Weights of a small self-supervised image encoder.
Model: 32-pixel images, norm groupnorm, activation relu, widths [48, 96, 192].
Training: 8600 steps, batches of 256.
Data: trained on regions of photos with short descriptions (Visual Genome), 10.8 epochs.
Rows from block 3, named by matrix and row number. Rows with one number belong to one channel. Each number is 500 + 25 x the weight over its row's rms, rounded and kept within 0 to 999. All counts start at 0. Numbers have three digits each. After the name is the row's rms in percent of the matrix's.
# convs0: first 3x3 conv (model.blocks.3.convs.0.weight, 96x96x3x3), inputs 8-15, a 3x3 kernel for each
# convs1: second 3x3 conv (model.blocks.3.convs.1.weight, 96x96x3x3, transposed), outputs 8-15, a 3x3 kernel for each
convs0.27 114:461494490520505486484473501505483504482448450455461457507517467501500494519535483487510498487510534485529512489488524480504523520523502499517507451484472507527522531513513520529481498491521478503477476502500467502502
convs1.27 130:489496478485495494496472495523519517510507528525509520511483463493521465471483490481460513475512519462472448487483502477487502522500463469473479459474514463493490499509536523516500529554476502496499512498514504492496
convs0.28 097:488477524499512481534526519540533571534535561554570580499502486470463463477506471505494500472504509500501481513493524516481532517497508489479506497497467490460482492520535476542497489516518494495495523544459539504500
convs1.28 113:477483492507517509474508458482466455472468482492488507508492470577492544489434488509523509512485486529495519525479471481476520500491497515515472496484476488477521493498501476474488508480496503486492490478498492524505
convs0.29 084:484510513503502473489481514516505474512494468519472480486502430463486494523480477547498515472505507502461501502465495486498523543520505516535510512491497499514457434463496484518502486489475509533502474501496525490474
convs1.29 068:501509492499491498487489524528530497508501512482528509513541496497507499486530486506530498515460507495477476488494494506512492511489494551530526501501532504502501480522499538502499513510521499521483544488486525492503
convs0.30 154:484489502486499491477484531519498486498478470502491484486490525531452497467492512505506505499477472519496498485463490528502512510495513498477490495503493502492516510527520489512490472498477504498485480493495503525487
convs1.30 246:510512491502512500510505477495490481491496487484500483499475493487478498499498540535509537515500504543541486538514527499505519530502499514493487500474488477485487490491485500489505481493494503513510497509518498486516
convs0.31 102:511503509521540511487491521510509458492485460496505475522504480483532501546479467503534533455494527471501495496459510506486461506495517529507480477502549501487542469486481491508513507495509524505494501489504533499544
convs1.31 092:468491479498495477494468494513562474464488513491509496546536536528486483513556496479549510473483492510488528496499483475465506498459489490523498493526477511457548520542492544494461486518487496472481523496530449504517
convs0.32 091:491504487495496470502499527491515500515508503529513494479506497430483525490487468466479464500542463507481529476466505497525527515530513519451528507511504546501533506494501482505487466503481483506535512498517507486503
convs1.32 081:513504530520482489504521496501503480503499506497499506521522478475531548518537475524450544524486495448536497521447536516462514519534519526521484535468520502518460480490499512518466513482482480502485515496470509454506
convs0.33 054:488493514508523486511498546518501552534514542524523532503473481490469447444448486489503494471489459505528462491472479490488528484527501489516455444483435490523499509514489498506522489509516499495484497514512475533489
convs1.33 047:502515526481515499481501516508541514502494504496504490483488511478539501515480466465449458496492448463467462508521500506526491526512503489491500508518499477485496519520536506491533501523520476488525500490509489513545
convs0.34 129:504520503518541516501518488508496531494488522497494521483490445470516474528495480505462497480500518492521503525462466543493496544487528477496517492521467500514523493503514511495496498498536519518514506497482492492492
convs1.34 082:501525503474511465514499487537478501529538517528517510488532497506506533553514501500516488503518517483479527507509503507496515511491522510496497466477518491476504535466474493516504473507473499509491509504493552498504
convs0.35 124:482504493512493488488482497484479463490470475498483469571536551547503560503482489498505544474512510496492492451435451522535522492482495520487473461509542490526514482505483490518495476504479476493517509503486497512513
convs1.35 105:498468470501509493475491485481465501530513530551507532577526564443503488542519495506493540523501498458485438495465514492535535498493509515496503487496513506493504536525524507519556512508561508490518477454492515506501
convs0.36 095:486490498483482508492492502489494476479500480500500488479462475520509471515483470524517497505502533510473502503536484471470525491515480521487528496507535485483511458462501520526499489477479527518535527552468504517518
convs1.36 097:496519520476493519510504496477541502498510458484491492533508502488469501497513538529509500467494529495509508507511484495473525474495538494496511485485505483487533513475485514484497495524507502455499518497526457504503
convs0.37 178:511503467483485504530499551494503519502506503483492492499561578517555546513506502492497490502477497487514510463468465528517503512498484499491485491508486495496490508478504483489494481494503464497509494504468471509493
convs1.37 151:483477458492473463466469484525519537507527527509527509507557536506482495548549556519515598473476530482516516496501498527526526489494515512501488518519507501492485533534501514519538485520506506483492490473472495493496
convs0.38 066:459500492493484482478458497482484483505507479500510515504488435491488466480520484536489520520499524505484510457526500504525505473525496473480496489498480478497502483528480497485499511499490498471502494486545526514515
convs1.38 071:477497504497458488516490479456464509486512489508457489514494480456510498443474542523508468456478512493498482489514504516499506481517509525512506494484504490503515510514495502474499470495536515518526522576487509486554
convs0.39 065:508497478510492500486494504540521521528524509526493530498472505468528523483487477499470479546473462482506515500472508542507489519508472462503475486551453481490533470476500513511495533482498522531522492466506529492469
convs1.39 073:497503512483506497450466502489496497493542511505481488511501512474534506494551519488445466542472467454473504505490519516511515478498478509488489494495498564499539486468529542506486497505480530441507555508492519500502
convs0.40 069:500520502517504524502494492493504513503507492507497505527460501476479510420548468474531479520475493505500479544519573514492527491525551489486485469508474484490489514480505489510498500528483501488476502470522476531526
convs1.40 059:476538511424522486453534497515477506481489508489488525466473516526479514506531538496500504503546484466523505555507476522534488554517514503500496534511476505515465478502552472486535465455494528500506532535502470472484
convs0.41 069:510513484519518493500504484497508492479513486485491456484523461504514478504490533526494498512499518511517476498474484533509561482502515481492548451503499489495502512437550481486478522473514496530521528480534516490481
convs1.41 061:501501496497465501510502497521507515490481508492473516458505503460527448489513467503496474500511473524514490457488478473487516513494446504528510499494510514483483523520563536459564477550468509510524463536519466515480
convs0.42 100:496495517504494484454471531480482481475481484499487504501486457435449451420481441552508499509498497509512488539503517498512488478495511517504488486504502528511492491479478525513497504465529520516485505482506523497530
convs1.42 085:514506476521506504472507500527522500544529535509518522531533508507527504449448500529511533515515500496530503505489511486514505482510531502493506488486472499523481465474490484477504466465501507508488485498481492489494
convs0.43 092:463500478487464489494499496491517515517501511478479510444505504478463442446484433515513479516483491524486513503507464543540537513504501531495482473514516530494495524484544474492520494521519489494515535492516500510485
convs1.43 117:533489500513497500468517512479513491504534487494538528531492511533573554523490477493489551495511526469506504520456491486486512500501524501486506537502497474484481515514473480511533473500495510517515496493526497456486
convs0.44 092:488484464476502512488508473488529486485508499492503480473512468482519470489500495493459510489500519493422494486551490498518516500540516511493529513519524506492528468485505516501471514480457508509546515482494490461523
convs1.44 122:517502494512507495513507492503492494504488502511514504493501494495521516499522495520519493508511503536494483509499484515505491481489486492514505509487503502481507502511496505491521515497511531513503480491509485484512
convs0.45 113:509513495492506498489509533515518528501520507494488490519502469475482492476510482508506471525477466511468524528559519505535514541533534505488509494503488484501451463475491534499485523476524504504498486471506497493499
convs1.45 103:494503509470469494521521507508513486502500509524520513480498517477480484441451491521501503492508509519497525501492510534509519522479499522532499514511498536516513451510520485481480525544506491507549517498483505512447
convs0.46 065:512499497505502504493490498497483494477474481475479480494483405489457443490463413522511496501488537489480497482496487515517510492512499483513503488516484497509500494473481511491508493482500494467518521478498499488495
convs1.46 040:485497509464531482515532518485482519463492463501546489491494488505506566521473477493521504500475424514519475512471521479487474501500500487512471538500495512517520507466496428486458456544472510478504506482501511528500
convs0.47 097:506489493509506475487507489494498474491487495511528513519538461505463500485487431511508509503509482473510517468507461502495485516525489486478493489506481488507522495477496506507500493470499498492510511507495543518530
convs1.47 099:502525483519512494466488460509512502506526527478497493488507477514502522568518483510544511550552542519528534483504486479490496508483530459496475526500534508526508490479478510480491459518532532476509494508513517504507
convs0.48 134:495502503484474505499515516479504496486478499477494509499476504497472501530509516518505472459551484493543490512494478508445455523507461478525514525518503505483486519496513479471487491497513504511489470524546498510486
convs1.48 120:495501497513509481521530498498500476497485479530518467438481434509523523544515459514535518535508516524495510488505510500492474565539515469489503483500532507524529494488479535490517511489505488494515505532519480465501
convs0.49 063:496489500480496472459500453508546578499525568510502537570503480579470525605516533492531480506498475517540450493515506525517526519509584468528464506491471465499478507533475483503539487525510481494503484508516457508483
convs1.49 087:466505502481495490492481474502502500476497465484467497563489459529455492494492472511467545491501496504470539460497470487498480526494526489471512501475510505504532531487469458480526493496480458480483517524493515506499
convs0.50 055:513525506520499521520496516511502508493493502484497496498522477488451489517438535505480490494508507471496534475515498489490485483470517481529508536501487519507510494518501504487499505494491566542483522500530509495509
convs1.50 055:500526487491522499505492505504497515491476467491489489520512548528542532489520520464507488532503475463486480523529494521493520466500476523507526537518547474526509463471472480471445500477461514496525508488485505499509
convs0.51 125:479493489466480491501493548489489494488466497487474500544548535482481510493455477483520506484502505478522484519503491481505525554486523494501462491481474536518470511506499526501534486485496479495509484493501498491503
convs1.51 113:506503504517490495477495487515492483513486513498507532496504476521535483552499467507469546478471442443481479487495502499499501498519500508497480483535521482482505516492494512493507507514494488470513516481474528498504
convs0.52 073:507539514517488491504503526514543534526524514497506491489502516501488491493505533524470512486526494533510459506509531491497511516521485484502493495504510524523498493522479527453545485548478481499490514479499549510511
convs1.52 084:527488526488507518482509514503467513539501483501509488517533492512502524471502491506473544485474484440496477524523514488471505509496507502482509502498534493462491461519504539512520507515557464528504483492497484480494
convs0.53 113:508538511517492508500523512507514515496497488459471481517480476536493494569480469522542488491485496470479500515490509526481488500490479502542491506466516486492536483528509474496544451532521487521495455507538503515469
convs1.53 114:486547509508508497477453497489514521516507508496491499502445499458506470517469460487452533539516460476531501517507479528485473490512527493486478530498504483478477485475447504493489523503475524504474532510544490489489
convs0.54 099:496509508510507486504529530453495494459484509454465478537492488503505509516490507518501477480488460495508450489520524511497497503497484510483478477498501480520477525525511517469479467494512516496489471498490518501494
convs1.54 097:517505499486467536525496479474495496479486533505491504505430466514487495457481511489490468470476486464528506448531498484522516492492531456516515474508513524469521461489465493478506481489505512490479517531499462485464
convs0.55 098:496520490530486493527524507499512514506518477494497448489469525475501486518486455502552513539518502496462493497513485468508517481535506467540478521503522501493513486515517540505528455504510515505517478520454492509533
convs1.55 089:530516512506507502501524503497517537521484475502521510483467504475500489494491475480527519545508482448463499483518523516491472524525497509512497491520506483489495466538524518537494523502524484491477477513509500476464
convs0.56 092:488488483511513477476486515506538524505523501482516498489464487446495486485430510550461505483516520470498523523540489493480484522480511521506513524523546531478525512535476529485520496525510522545507524484526500526495
convs1.56 111:515490484487519485495483499485502510503511492508518495486486475492490499500461499526513531506494503484511486486487499476494489478495480496508504507502537496481514495503524460509436473479480474507494435505488472490484
convs0.57 133:493496487522485479518493500501501535502526535503507533537500512487492506485489492498528508480485484462462477479504495526528525526530509517505480466452482491479471483466472486507521466523515479490463465492524501525483
convs1.57 103:504515505510526500486483506511515492525504476492490492505564490494527505489525498503510489517528511448513495487447470490460482478488482466477493490506509487508471535479514462534529516489477509523499487504487513519513
convs0.58 100:469490504496471483480520474512491501510497499519497487492491525407466503500522498489480474500525513493506535531538537504534503537517511500535505509523473521466513528491503508521487504526467506513502487507503523495492
convs1.58 100:499520498487501491532531457497498479502512475502504509464495479564477491503486496487474513507488536520557483486534505475439496542480475492507487510511506520513492495469471520525432496519513523484489534507512477515518
convs0.59 069:501496497492504497517520507495513473513495494488483486515461488503484495541497504495500490507528480496490499466517475471498472519514521544523499501508553502513489511546514491482503469489471514477510522478526527489471
convs1.59 081:523516511478479477526507516486556511497514497498499502530495502526456503539504540466503506464451478498440478465471548499493534514498531510486466488479491458480511508489483500514493508514538495513509500496501480486476
convs0.60 090:489471512483500476508498518520527536520517513516491499518506528554559458527503570504486490543536505489522476493500468516521477467478501535523489507482532519502466525514495461492482507510518494499470520520492460484483
convs1.60 088:528537483488526504488455491497525485487503468466515492502539466513477507505508452524485482466478493462494511524506518528502489464492526526506485499499486513470472500510477498499470479533498493471516501456478484506481
convs0.61 101:503513502495484505499494495504518520511504529465485472483526516510488498471486470500508471462494475475478477486505499514519520490497489521495505500476510507509488459494538489518544506527512492493524525510511522506512
convs1.61 102:475476479492483489514475460450424455461468495497452461536507509470502522497526482520492508520532527531528494493483485514492511497492489493513512472575513525498516455474483469483513497485510488473500496473485492513516
convs0.62 111:493513517512503482471486500525527504531510541524545523486493520480441505506536520525461466525495475529492482531521500540486536526528527500446556518493466515505449506512500502485478492491517505487479510497494483465488
convs1.62 100:522474509532506500483521508523516512524523512492505513496466486492499564477534470507521510523498524467479460512504503496494515516533527496508477467506520512490493514490475532547492451531522512508515470513514520505491
convs0.63 089:494502517502496457522525562496522531523501561475508521522519509478497493444530514505515524514485476501495468511517516486491514536519485469552510512493465525482446496462505451488498509518516529524496522502471470480517
convs1.63 098:499507505483459500493499513472493492514534506498519507470494551517524513503514480548530508475448548576531499469511487526525501519499497533500492532514485539536512519533484549510498485498487516517512519463510489485476
convs0.64 124:491508505494480497485503506482491500487469490486465500508488514489494508498488487509536494558514529487535510511513481511494523520503502462471474527481465474491494501497478508518516470453477498520494511484526474468475
convs1.64 109:518514504479504522502486461514479482488490493526481530433508464519484501535523532529492539469495517514535508506478498491461475492509517478497474477504505495494493534520466529487502505504515530506514510473491496489503
convs0.65 088:503514507511515531509506514507493495496501495493497493522445486501445466459509475497492501522523489483459489494485481479498528504493476513454508468454523501511458482494501485455490527510484485496504523494496511503538
convs1.65 068:496482494521515533465494485477509462531487495511480483488438485470506537510486461513528513527491505493501462542493501492497474521507520484493490508492497543482499506490527498519482477494516495474519524484516525516482
convs0.66 073:521497505513494503492509495514521509509515482537525491524468485577487488470451558530482476494451508504513509504505500533516480524515506482489499527482472526517524477508458493529495486518525492516499505480459495515479
convs1.66 073:492503500509514544525534529476482487496510499477459472515471483469517451482513498513493524489492512485532534524513518509487516512536516505480498486494506491497469494497490493480485517476486492460500502503508492493495
convs0.67 136:502518502492478505495511521483476467506500487508525513493512504495464525483495504500489486511494483507508465474466507482493502500480483510515509491496503496489504515509478504496534499514495522501489494476517480521483
convs1.67 127:494517519534490490477502503501505505514491518524516507508486474498523524501488470473477448482480458457490449511511535523504492515504512517503493490510474496486473494482460489501503494488493544510501499455482474478498
convs0.68 089:506505521490517550486482484500507495495527521510525496499519518506495527513507520483494507541500517541474538493523476483509486490547504513489495509507521528515502490538510506491469531517502500499517512484528483486484
convs1.68 116:504502482530493495495491517538482512510513480483519488518546519460506486500497533491482487527516522531524529546505508503515485479513526472489483508473537497499540504474509505520487497524493484480503518480490494532537