config.yaml
model: "self-supervised image encoder"
crop_scale_min: 0.2
arch: "resnet"
weight_standardization: false
projector_hidden: 512
projector_hidden_layers: 1
learning_rate: 0.0029
shampoo_beta: 0.99
max_precond_dim: 1536
max_grad_norm: 1.0
ema_decay: 0.995
max_steps: 8600
weight_decay: 0.3
Rows from block 3, named by matrix and row number. Rows with one number belong to one channel. Each number is 128 + 32 x the weight over its row's rms, rounded and kept within 0 to 255. All counts start at 0. Numbers have three digits each. After the name is the row's rms in percent of the matrix's.
# convs0: first 3x3 conv (model.blocks.3.convs.0.weight, 96x96x3x3), inputs 24-31, a 3x3 kernel for each
# convs1: second 3x3 conv (model.blocks.3.convs.1.weight, 96x96x3x3, transposed), outputs 24-31, a 3x3 kernel for each
convs0.10 110:129118116115062094119152096087132104108149040095094100117142147155140130126137140158099121121133121113108112085189142100120113132166126124119124142125117140135126118096121162154091128156084156154143153126094167138119
convs1.10 099:107123145122111121125112138138187149134147223131101110134111139109126108123125159092103055151081071064074149110103145161134136142111136104125171095091132105116140134139119106133137075075141102131171183150092170129167
convs0.11 103:149108150142131082109119104164119124133165088037130115087155122123122082141138087133069109170094120140149144127147150130100155147093164110127126111150160117144127102095106149108096086112142171127108132149104181121062
convs1.11 098:166191125124103140121086140168130141147139180121131159145075163139130124156151136222099132136135139098081109134110132125149089050107123115133167146137109141111098147115163179150154118094128137100106090077112114142208
convs0.12 111:093138107136146131156136170164161175144143132135188145121176135105136131104154121107149103062156153101134094088120107164163139149183125126136148110118136115129121142196193194176156143209103079102071074173131163133095
convs1.12 091:121105106129125092113109125110132143131075054162107115164120160099164052143190156093093093109130096157096164158127127141152104122156132100134095147138115135126160159144121122105159111106170141118108137215166100127154
convs0.13 089:137116149146177087133168144124186126043109106086077097138155130107115152139087200125152073113100122147148062144106137111199109156124142125128127125138120125114099091092137149165159112105136088104105148148114128129177
convs1.13 087:139128140131135124130135108131164142055193103163103068101113091128160134133124136198088120095120167175101153158134133067123124136094092171152142203161178109095077138183110125130107089089148119184081098060062103191172
convs0.14 098:107102113105087109142142151045057026077095074058039034165150114143144128149111109096102072129130122157149086137125117147090112157170128142123133117116127121133127114148120138122120116129133195201254109070145163124205
convs1.14 128:154126133133121134130125109085170155140136134088071055109116164144117136113119132186129148107129134079094158126145131129112141105111107113124128089100159143141201102113111109138122174149137255167142253106028075024000
convs0.15 112:090157126132193162120185120187241198101174092131163114118117120105133104046099051192123153143118088131137072073116131136098105111140152131125126127119113158141108178194160125088152117137095015102094132104114193179154
convs1.15 102:124128106142171140102117118131146151192197172068075106124144120114205106148142145070115128112135147136103117097103159167164151106111092088079107081119145058097101147106143107178141073097101151212173146167143154158145
convs0.16 081:142106131127134112117136137152161145102148153055138208089181057116161114050245128144199154142160134110200130112109115168082158144121173119113098103119115096126124079115186116141189198148122081101125055043118096162179
convs1.16 076:106090106112110143157127126152204161201150142184077152154046101123108160111120152118136140140095127148141187135078121156154122097083181073064107100101169100092095111077051042085143126068130153108166159139111146167125
convs0.17 050:126106120121148144118109113119140127145146182133192082107204101083131132173077039135141152105142115151111086177119096090126196085198105147121105104125123099110131150164119155255143135202101097115074105113134110126121
convs1.17 059:125125101102126143108131081131097106111054089092061113098126092137108146169193161142118098180146193192136128104129188174180140161169017117172114144114164124116164149136177143139189180057114222084062116067073112153089
convs0.18 111:090116120148121141156154135053063085088217053118182120156122157134137107120157125139150074114152143109138072075139143151106166163122183129129138131122141134135161116154171148138122122127119067067131156131145096172152
convs1.18 117:136137104133120145120095149167147112159112124201220216129105182101138149117151080153026111111150097076151145136133111099125135101083110127063149119099166102164114124117159088098073062083070096205121153102116149113122
convs0.19 112:183153184119151173112127132155162161104110091095138141138167171078070129127139138095131139128162151124089141103121128112183144107129123129135147098121134158146137153147220132152117071136073155137133153195154120102162
convs1.19 117:119127119133128152133103134100129190105160161114103077075089058146124101151124126130158127189121179141110125143125126116142133141124117139122149151138116155134144099162167134132136124130105022074135030104134004036128
convs0.20 055:112100063092166129115161096131126120128175136120139160119149110089204044081184143113158114130171171065208126090107145142135119091120127121096138140130124130109123080055131086156111093182164106114152057071097083121076
convs1.20 062:113119103117126106113079063122083185203149110162111148128129079070140146100126119111086108135080067139090107138174102119157094113139080129100116118132099125133120137107114162128087143169099116098060047095136133186145
convs0.21 064:146124135142156129101117157074086085126070076111072053178138112092106140133018111143140186077155141122090134123128114109186161124166115131133133096129132149130137094097092125216145115115090110155152069107229169158190
convs1.21 069:120166105118154125136136137165138081072147115115146156146119105111099076119106126142114167130126123159127078115104136130159143097186156151140150165120126167123131142086093139147077111138128122153140130176123099171204
convs0.22 053:111115127153087117097112103192135148140176136119207160114136162111025116137132181100139115110077142110118125084128164161130112154094045154127127107121103103129123082165157143122142134039066098088109108121116126190076
convs1.22 051:131109114105097109077131078101068143085098098112145096161143147139148117133141070168115131100176122091140101119124102119183132144153110079113171198183144104125105117099152162215124121114123130111122133108091121067063
convs0.23 088:166114111110106116156119123143162194041189170225156090078131155091115117161210056152148119156164131123150138153070095164142093070140151144119122140110139118119110067143206131144113050111092123111096090111108068172098
convs1.23 083:120139135123132104054140148123120152176093141062095084159114178100137189178136074191110138122089149097137112039149147210163050174085123123131089112176114171137130091151126102062137138124171169147149104064138048149101
convs0.24 111:187141143103123153072100155125168211027128166136145091105111087122097116153141121148120087103139146144147133113045024134192139094098130128128137128125115143138114090158142129124144138168167128124163080127167116110144
convs1.24 093:124086097100083112121111135176170114196110152125146180080102120065132113134085145125060085117073129091098090102105148160139155113123144147134151067097088102103113139180104181160183154174186123102089176107153146127141
convs0.25 119:074086110088087146048093099146082118120103083119122122090079125078049101169070084126104102138142148099116134146140151180194140117150145134126144110142142148135123064080085126115107098129158140175150147136094121176120
convs1.25 098:120130137150160123178116135129147068125086108141124153150149120165140081137118105174161136106198149160127182112159146139107133150203099122137073111150143141136145100103144118130158092114157176146157130117145170142108
convs0.26 074:062168163142115135112127175099145165098096037106157122134137183194120114145117125141154162106107161108164133100057129122128130147142139123140142133132127122127144122095082096097072113120147162119134137133099193097128
convs1.26 069:107131104149167123137099143071104083139156166129152154078103144123124100120139180113114139099138122107079119097136123071150082180135137158128170147127118108099160080111150154146128144064188075168197128150139172146110
convs0.27 114:106136136150192146123121119188214178188173150154177160100100098172104155113118154083130150102114161115149189088080131090107141138065105138149117111129132116133112121112144089120153133108132133068090140147125081118137
convs1.27 130:094130112105130112066084130153128149182130105123082160135147104172127155116144116111099124134156122097126113168086139136111137148196099067113131151059086051119091176106075086121141172128126079111101168065125107178143
convs0.28 097:057081101125130131107093106156137252127112103164116108126166149153124129089090075079048107118115128103179087117103090151178118103144137139137134126146142145135136099092061200130098162139122148091133118105060195133083
convs1.28 113:140160142179174120132131099072104150168175117152150108164126107153120104120101099141109153162130156111068116174130083134152127112109137119159200146171093146106149168136114125095143092076134153182058200165178092045000
convs0.29 084:155112143057122150124151170098123167060066068117087101111139167094101127165118179155106148167143118147096150133149102092154135079105104139130137131124123125108092087148138095131134124140136123114167134114108127142123
convs1.29 068:114090121128089100140115115134151112203053123148134110097169094080192096116099154102130229140151108121167107168116123146128065179118158095145094126057118102134123113150226149170174165139114103095079086104086110140071
convs0.30 154:123124137141166155115132118102097051131132162173232193115148145170151121152155158095092091105080147122138240149141106153124134132088128120140131130116129114124134060106065173135133142139183118148095150098094157098034
convs1.30 246:120114122101121102112111103101123112130121097115148108142133099143120137107126122194157132150130145113106098122125114113119135133141126204218186189182189189188203204159121150142158161181168090054026080087035029041000
convs0.31 102:112164096158156127126173154082186129068105075071128158086103130173115104155247081082126114094112114151164109146167123141115093067095125120119155131132135130139106067072144144117136079173151139167152135095158151136110
convs1.31 092:102108103072151115119110125100179107130120152110124194202142149062186145142174195088066203131175142134135125123129180124163070092086128117095087117113110067111142197075196136112117118172148114166134087161122116134089
convs0.32 091:070145132122100110198000131132135176118023114113099162146124162109116123152086159125146117105139132134145152110050100097152106100133117122136115123120130118131101148110122129134096142180095157113196134168116153203122
convs1.32 081:077169129131185102138117128126179056122075196188161118142120139138180086110136124138113181157175126105160103139144057066178105143124135116125175179071154144141135093079141112102109178098115200114125119141156081156151
convs0.33 054:096118153110132142112137099183123165164050078143137209151130144182112081148130157155151201135094142159120158076108123125152175161159103108141131132121138118125109124123105095095172148063190068124096121158152107098129
convs1.33 047:119139116122148096132119110149126136117143091093085108107153180113109115095136094174110162150146108077080067102135122120160164218159147136106133172146139158146130129134160118117103118174181175131138124169144136120075
convs0.34 129:118108123091114117149161170118106132101085093090039115100154179148089095112119088124140134132167134129148149103095087106159112111141118108127134120133130120127134121129164105149113140143158144093094131118109090127102
convs1.34 082:154169175152135134150124160114096066149149162109112066095122149140174164152106187125125142111145105136128128142101154065117159160155121065164132141158093125147111116156185128131132085091082177189062145171099180151067
convs0.35 124:154118122093157132091099090153141151120075139138074104170139169080146200073099160075107119100113178162120145140135138146121145128138127131148146114142125115130120115138095131129081153200155197152132105046156013105076
convs1.35 105:121142123141173129135133121074083111157209153103070111122126164122097125122080114113159124128149076174074093166180155114146142124140118109169149107132093100128140171154171185124109112164155089092078090172104149103084
convs0.36 095:113076128190050156162196143057093085088101088036062049159114131165136120148130104142119137151101151189121153135111161138160145179188174097131137122120130145124139092110113107137074165141081174202179153166133190216189
convs1.36 097:155107136130102153148117129149178085119135176114139104162160147170117126173114080125162145133144174095149206124129162132120194113133113132114156138164194170161107125123160118090129057093109203175152138105087138113148
convs0.37 178:143115147139135101081097096101106086113141105140065097165130119118149159146157118123112046165094122125120089128104109142083126104093118137149125122127106139115112138123156100122119115101121115091200049090045097127120
convs1.37 151:139140110132150131141140108148114173118152142147135128158153117140119128126116143136115125113108143124132149146134120136115108131118117174090113127090112085054120161185181149162151125169124120160089151115178068096067
convs0.38 066:154122081141169122146140165102107091075142095067130051156116112198160181156133149139159129130117159168162145186183129184136218155159166124107124133125132128125128192110115184129113169153149126132185057101146133070101
convs1.38 071:130160167139152180154136123141095154164098105051103135183069134104143172089167094129049170057064118087088116103051129132111082129187118148126108144094145105194101152158092136071118086121120119067201178055155164149145
convs0.39 065:115148123137120111140071115146083079177182185051147109112164147152050255106138000135160170148121112101168116141139145127099112135151158133119126124126120139125111149109172153082095090088093112065154073087128126133099
convs1.39 073:078112116131141125109114122172113128214128171176118133042080178195171133121181140097038119149106096071089122132161069065142179124117059140107083144122112150120115147231102147167107133169166123169131131087129132112137
convs0.40 069:150176127175136134095134172105169115146175178177192114110096074149105138108079108146191161157149151151121123124088129133109124132108108128124122116134105154126128124076068115108108147055117080077117027027074045000107
convs1.40 059:079132116093151128114133141158136167016099096101060120126071072103057127198163172150112111135092070159107161175180125151119150147099146114170133136139153144153148056091074128157132155183204119108150095086129179118155
convs0.41 069:187153154143155126130181186098169106193119143079098082117093129164135146101133063102147156139094157135148118158138109120087116145125119120139117118122127158118115138144201168143150168116199092150181080131039098079066
convs1.41 061:114157125139152128130131123125093140151143154184133169112153127086098129147177143099124145070140134143178218120123122117077121117160122148154132105131144127153143121187120179125133169161142111114155111121086156173136
convs0.42 100:116104129102174125155134128073085124117185144067133120130113132128092121123125103079126124109095129110128144162109104089118118145150108113109150140112136128138130144104171145108092151138118101193138100189150205183193
convs1.42 085:132135118116132124119109136127109181098111140070161118111092121128167144125141103190137170165165125119152122117139127146122149120139098078039145086115112103125104133120081122099135157163142083096073092113144015111124
convs0.43 092:149117089160139116077109138154156051156158172154136099102140100129134150101100130077108118114128171153137181165153110136092122181150123116114112118124134122112110141158113148134116183156165166130145146046166058166014
convs1.43 117:139120126136118119131133128112086189158136141177071136168120082114151142130170153126189114126119113146058126156125106119131126114134142160121188123103134119172177121164097139184144089152150159208151126154064046151155
convs0.44 092:157111070137105119135087086092159090101152112084115105116133098116104110150095085112173125107103127121085130155107127138070127203148204113118147112124146112138141082093095146091084167129138155006127156008086072067143
convs1.44 122:147094116146137138123126107124140177108141149094162101153140130139115118113115124212147137152162157116152146108089111121115119104123140155154124155149140154153123183152181142140140120133109190107181174105114136175153
convs0.45 113:086121070124123069088106139069176110128203114099128145150084109130069109112161100119141173160137158092106129137095134129086132150156096139124146112126142119131122123131109103160102173120106162149228129113136177142187
convs1.45 103:114122131102132105122125115103044160140127112186156091158068153148165146126177122174163201125162118148186133156121140105148167183154101128106157137148129089142103133139054083107125122139125127115109060150110161158137
convs0.46 065:130123129156116140169169151118116149098129105095053102116103075124089114096108158106170129169164145153133157164122165143117140147134123116131122135138128134123133156119163174106145175103171125066164030051023118076043
convs1.46 040:144121115125117073095116123123135115119113083123137135165134156133146163185120139083155176149104114102171149089141162140162130152090120106152109157193152124102130178151143122129124121141051117141184087063076068083095
convs0.47 097:117159189175142142144115122093109110125137138164152115150126120142207136116145122092064120159100156149163179203142114147095118153146090132116141101129128119126125130149136149142133150181164204170112185159131214175138
convs1.47 099:124135093152118113159097102100112132127176200069128185181104110090094118088138079131162125126149123177163129125063167114139100134086114043117103137094087097114156146146117136133165130242126140107165080105140055061088
convs0.48 134:147080164116121123132116147143100080112140084110174109106130120129103135077139144129131156168107138182157121140155143145092112115155098134125137103125113112146141058089090127157088141127141154160084107118112048090197
convs1.48 120:143130122134146092117096126121183075150137134102096153131141093110194122120092139219180206129114154083063131105139118136167089154110114166174137194130219125149181140086098135118138168163122087105103153120052098050057
convs0.49 063:111158090166123151081112152122062122097173181125091134064163193115113140219157074073127168126137136128120093148134058159166113151119094130113116110155147132127154089095050127097083111138141110171228042138085095106093
convs1.49 087:131131162145114118143103177178066128097117084131131170155140145151181114100133172113070172139101093091083105132149177128148065096137159089113136107131103151123107100149173173098081125057113105091164161147108088100115
convs0.50 055:121102151127183138122125148120111080139112148113151158138185111131122167163144151111117139115114156119164139107163137077079105133102136147118116123132112100146137111097122102112107139114176196132117111099084174117118
convs1.50 055:119146109137094137134121134053080051100054058132077050089121113120118135106109096126102078132111144178092110130132146089064153175122148091160116136104126134137131033129058124136103090100127151123113129102109112113097
convs0.51 125:119074122103095146151096096226115112123124128165149159081135154154065126122103098115098097129083118140102097141123154120125120115138129117134145117140126122125132085142151095135118130161148032022199115131085125073109
convs1.51 113:128130097141151115128120106153149115111085054072150091133146161135176147139163142115135153170155086163125132154109109188144120120137104033103170120059089147132128118122144164178120131110095185149109144189187096135061